Weights of a small multi-label image tagger: num experts 8, 50862 training examples.
Rows from block 3 of a small multi-label image tagger, named by matrix and row number. Rows with one number within an expert belong to one neuron, the router's apart. Each number is 200 + 40 x the weight over its row's rms, rounded and kept within 0 to 999. All counts start at 0.
Before each expert's rows are labels from the 100 images, of 14848, where the router gives the expert most weight on average: "lies over" is the class under the peak; "responds to" is what is common among them. Only what is clearly more common there than usual is listed. The data: aerial photos of the United States (SatlasPretrain).
# router: slot weights (model.blocks.3.mlp.router.weight, 16x320, trained with AdamW), inputs 54-107
# up: expert up (model.blocks.3.mlp.up, 8x320x320), inputs 54-107
# down: expert down (model.blocks.3.mlp.down, 8x320x320, transposed), outputs 54-107

# expert 5
lies over: crop field
responds to: crop field
router.10,185,173,270,254,263,209,174,189,137,212,196,187,192,141,162,122,217,164,274,213,116,174,197,215,197,235,179,160,230,151,187,203,206,201,206,166,260,248,232,267,232,176,245,189,196,255,218,199,155,243,234,168,197,238
router.11,234,194,263,191,178,209,192,138,211,223,194,201,213,222,172,225,133,164,257,259,148,147,171,184,215,224,161,181,274,197,255,208,247,157,217,163,238,194,224,158,200,173,209,239,249,115,187,208,193,172,212,166,216,150
up.0,180,167,197,289,241,215,215,232,167,150,202,250,199,186,213,202,172,217,169,194,171,171,196,213,193,186,192,191,197,215,194,173,226,144,222,195,193,189,178,228,153,286,96,211,199,176,212,214,229,90,198,170,192,158
down.0,216,221,189,218,172,200,152,174,251,126,238,226,152,201,188,189,169,186,260,220,197,235,229,163,195,262,212,182,199,267,211,170,184,171,167,161,140,146,279,148,215,191,246,235,239,146,185,200,226,240,205,146,223,100
up.1,196,289,213,193,178,160,175,223,187,211,239,190,207,157,205,256,254,248,163,199,201,202,153,204,138,232,176,197,170,178,136,207,144,238,143,217,196,164,236,243,195,182,235,227,160,184,192,210,198,118,217,178,200,165
down.1,221,195,127,205,215,257,232,218,204,174,206,183,176,218,206,167,225,211,242,211,119,333,209,221,174,170,210,184,316,239,263,208,222,193,201,148,161,248,180,211,160,189,191,183,163,262,208,192,238,198,167,211,208,220
up.2,188,251,138,213,227,197,192,182,213,226,169,194,218,223,250,218,219,197,209,206,224,132,220,158,177,136,155,213,224,242,235,175,223,248,219,293,216,207,119,218,168,188,161,171,214,198,216,182,293,213,168,244,232,238
down.2,208,228,149,125,171,228,193,185,178,172,195,203,232,174,175,225,131,219,232,147,227,208,177,204,164,220,178,262,216,177,211,242,168,124,157,149,194,205,219,178,197,202,243,213,188,194,202,209,201,193,239,237,237,155

# expert 1
lies over: building
responds to: building
router.2,187,187,125,187,201,196,165,109,192,143,230,178,231,285,186,175,138,179,133,203,216,173,208,247,269,170,261,183,170,174,181,146,181,162,192,216,180,182,135,222,112,208,136,138,178,145,225,218,214,160,195,215,188,191
router.3,175,258,213,236,142,218,173,225,212,174,244,169,230,219,225,201,191,182,197,175,172,177,161,209,226,205,200,228,191,262,218,216,256,210,182,208,174,167,157,124,189,207,227,228,196,140,137,260,258,146,215,201,175,173
up.0,186,161,115,219,242,203,175,214,185,218,155,228,190,215,190,228,274,229,226,174,214,180,268,204,187,245,248,158,183,187,222,131,220,136,184,154,185,205,152,191,226,191,202,155,169,242,167,159,135,163,207,230,339,262
down.0,213,211,182,225,241,209,239,208,134,152,166,197,205,225,226,168,191,188,185,149,202,268,100,226,147,206,233,179,129,171,267,158,234,187,139,215,208,172,184,150,242,216,208,135,159,241,229,255,171,187,175,96,271,139
up.1,269,164,185,201,201,214,252,150,160,192,223,176,178,250,175,175,166,261,178,224,189,202,129,202,261,246,246,198,159,243,121,148,156,148,193,217,189,222,150,150,220,235,208,196,272,288,163,191,258,251,224,209,208,234
down.1,122,140,261,225,246,148,175,199,199,199,206,70,235,194,186,122,149,174,227,261,247,233,210,246,208,196,163,252,278,185,179,177,240,201,212,151,163,202,225,87,179,217,107,196,139,107,252,262,203,175,225,123,277,209
up.2,234,119,133,179,236,117,199,196,182,219,75,275,253,172,203,203,207,188,275,260,234,176,261,196,180,149,204,193,212,184,189,234,206,229,197,196,266,247,209,192,168,263,269,187,238,165,158,230,212,156,238,262,121,177
down.2,156,229,209,237,166,196,204,242,167,223,163,246,168,190,176,306,178,176,160,170,254,126,174,169,238,261,247,238,168,185,214,212,200,226,225,154,223,274,239,224,174,222,239,241,160,172,174,157,183,201,183,169,246,154

# expert 7
lies over: crop field
responds to: crop field
router.14,253,216,247,304,265,148,184,138,155,208,211,121,182,152,165,197,246,209,240,162,193,237,207,197,210,229,163,233,172,237,172,278,172,228,216,175,242,154,228,227,200,212,184,232,314,149,243,189,197,145,206,136,197,182
router.15,190,265,287,193,244,208,163,209,201,277,195,192,230,188,212,218,150,252,191,244,134,254,136,145,175,115,205,195,255,226,251,148,212,220,217,191,207,150,257,200,183,203,142,154,195,200,193,196,122,221,252,189,205,123
up.0,194,259,202,238,219,220,222,91,105,122,219,155,187,213,185,176,206,212,211,235,152,212,172,176,209,167,229,291,212,210,260,216,231,202,245,238,250,250,177,188,187,146,243,243,239,219,177,306,148,221,212,138,214,201
down.0,181,176,155,210,133,299,243,181,200,256,208,103,182,206,197,175,191,270,172,271,290,230,186,210,179,202,171,203,137,155,147,169,210,161,218,167,233,185,142,188,215,191,175,217,217,247,255,164,196,185,157,167,215,237
up.1,231,229,143,228,213,198,194,169,247,162,102,229,176,208,163,138,106,221,187,197,228,270,226,213,253,182,305,242,205,176,155,134,184,175,235,122,242,179,185,186,208,207,215,186,205,148,167,224,221,223,190,173,165,260
down.1,213,198,147,200,115,214,252,205,188,179,193,144,179,211,174,193,235,212,272,240,144,212,249,213,145,197,223,196,205,237,202,255,196,138,235,202,143,232,215,280,216,183,112,208,162,230,202,193,177,130,241,172,209,242
up.2,176,149,157,231,244,206,207,210,229,128,251,192,225,179,244,172,165,259,207,213,223,179,163,164,198,154,199,211,252,226,242,192,216,258,235,168,235,254,192,191,207,217,207,282,178,116,145,191,223,178,216,184,240,222
down.2,274,226,181,142,149,194,184,163,173,247,175,147,236,139,206,134,280,152,227,206,140,254,151,103,186,156,177,202,272,269,234,205,169,133,169,227,244,96,227,111,156,234,194,180,195,203,224,232,209,234,182,150,189,165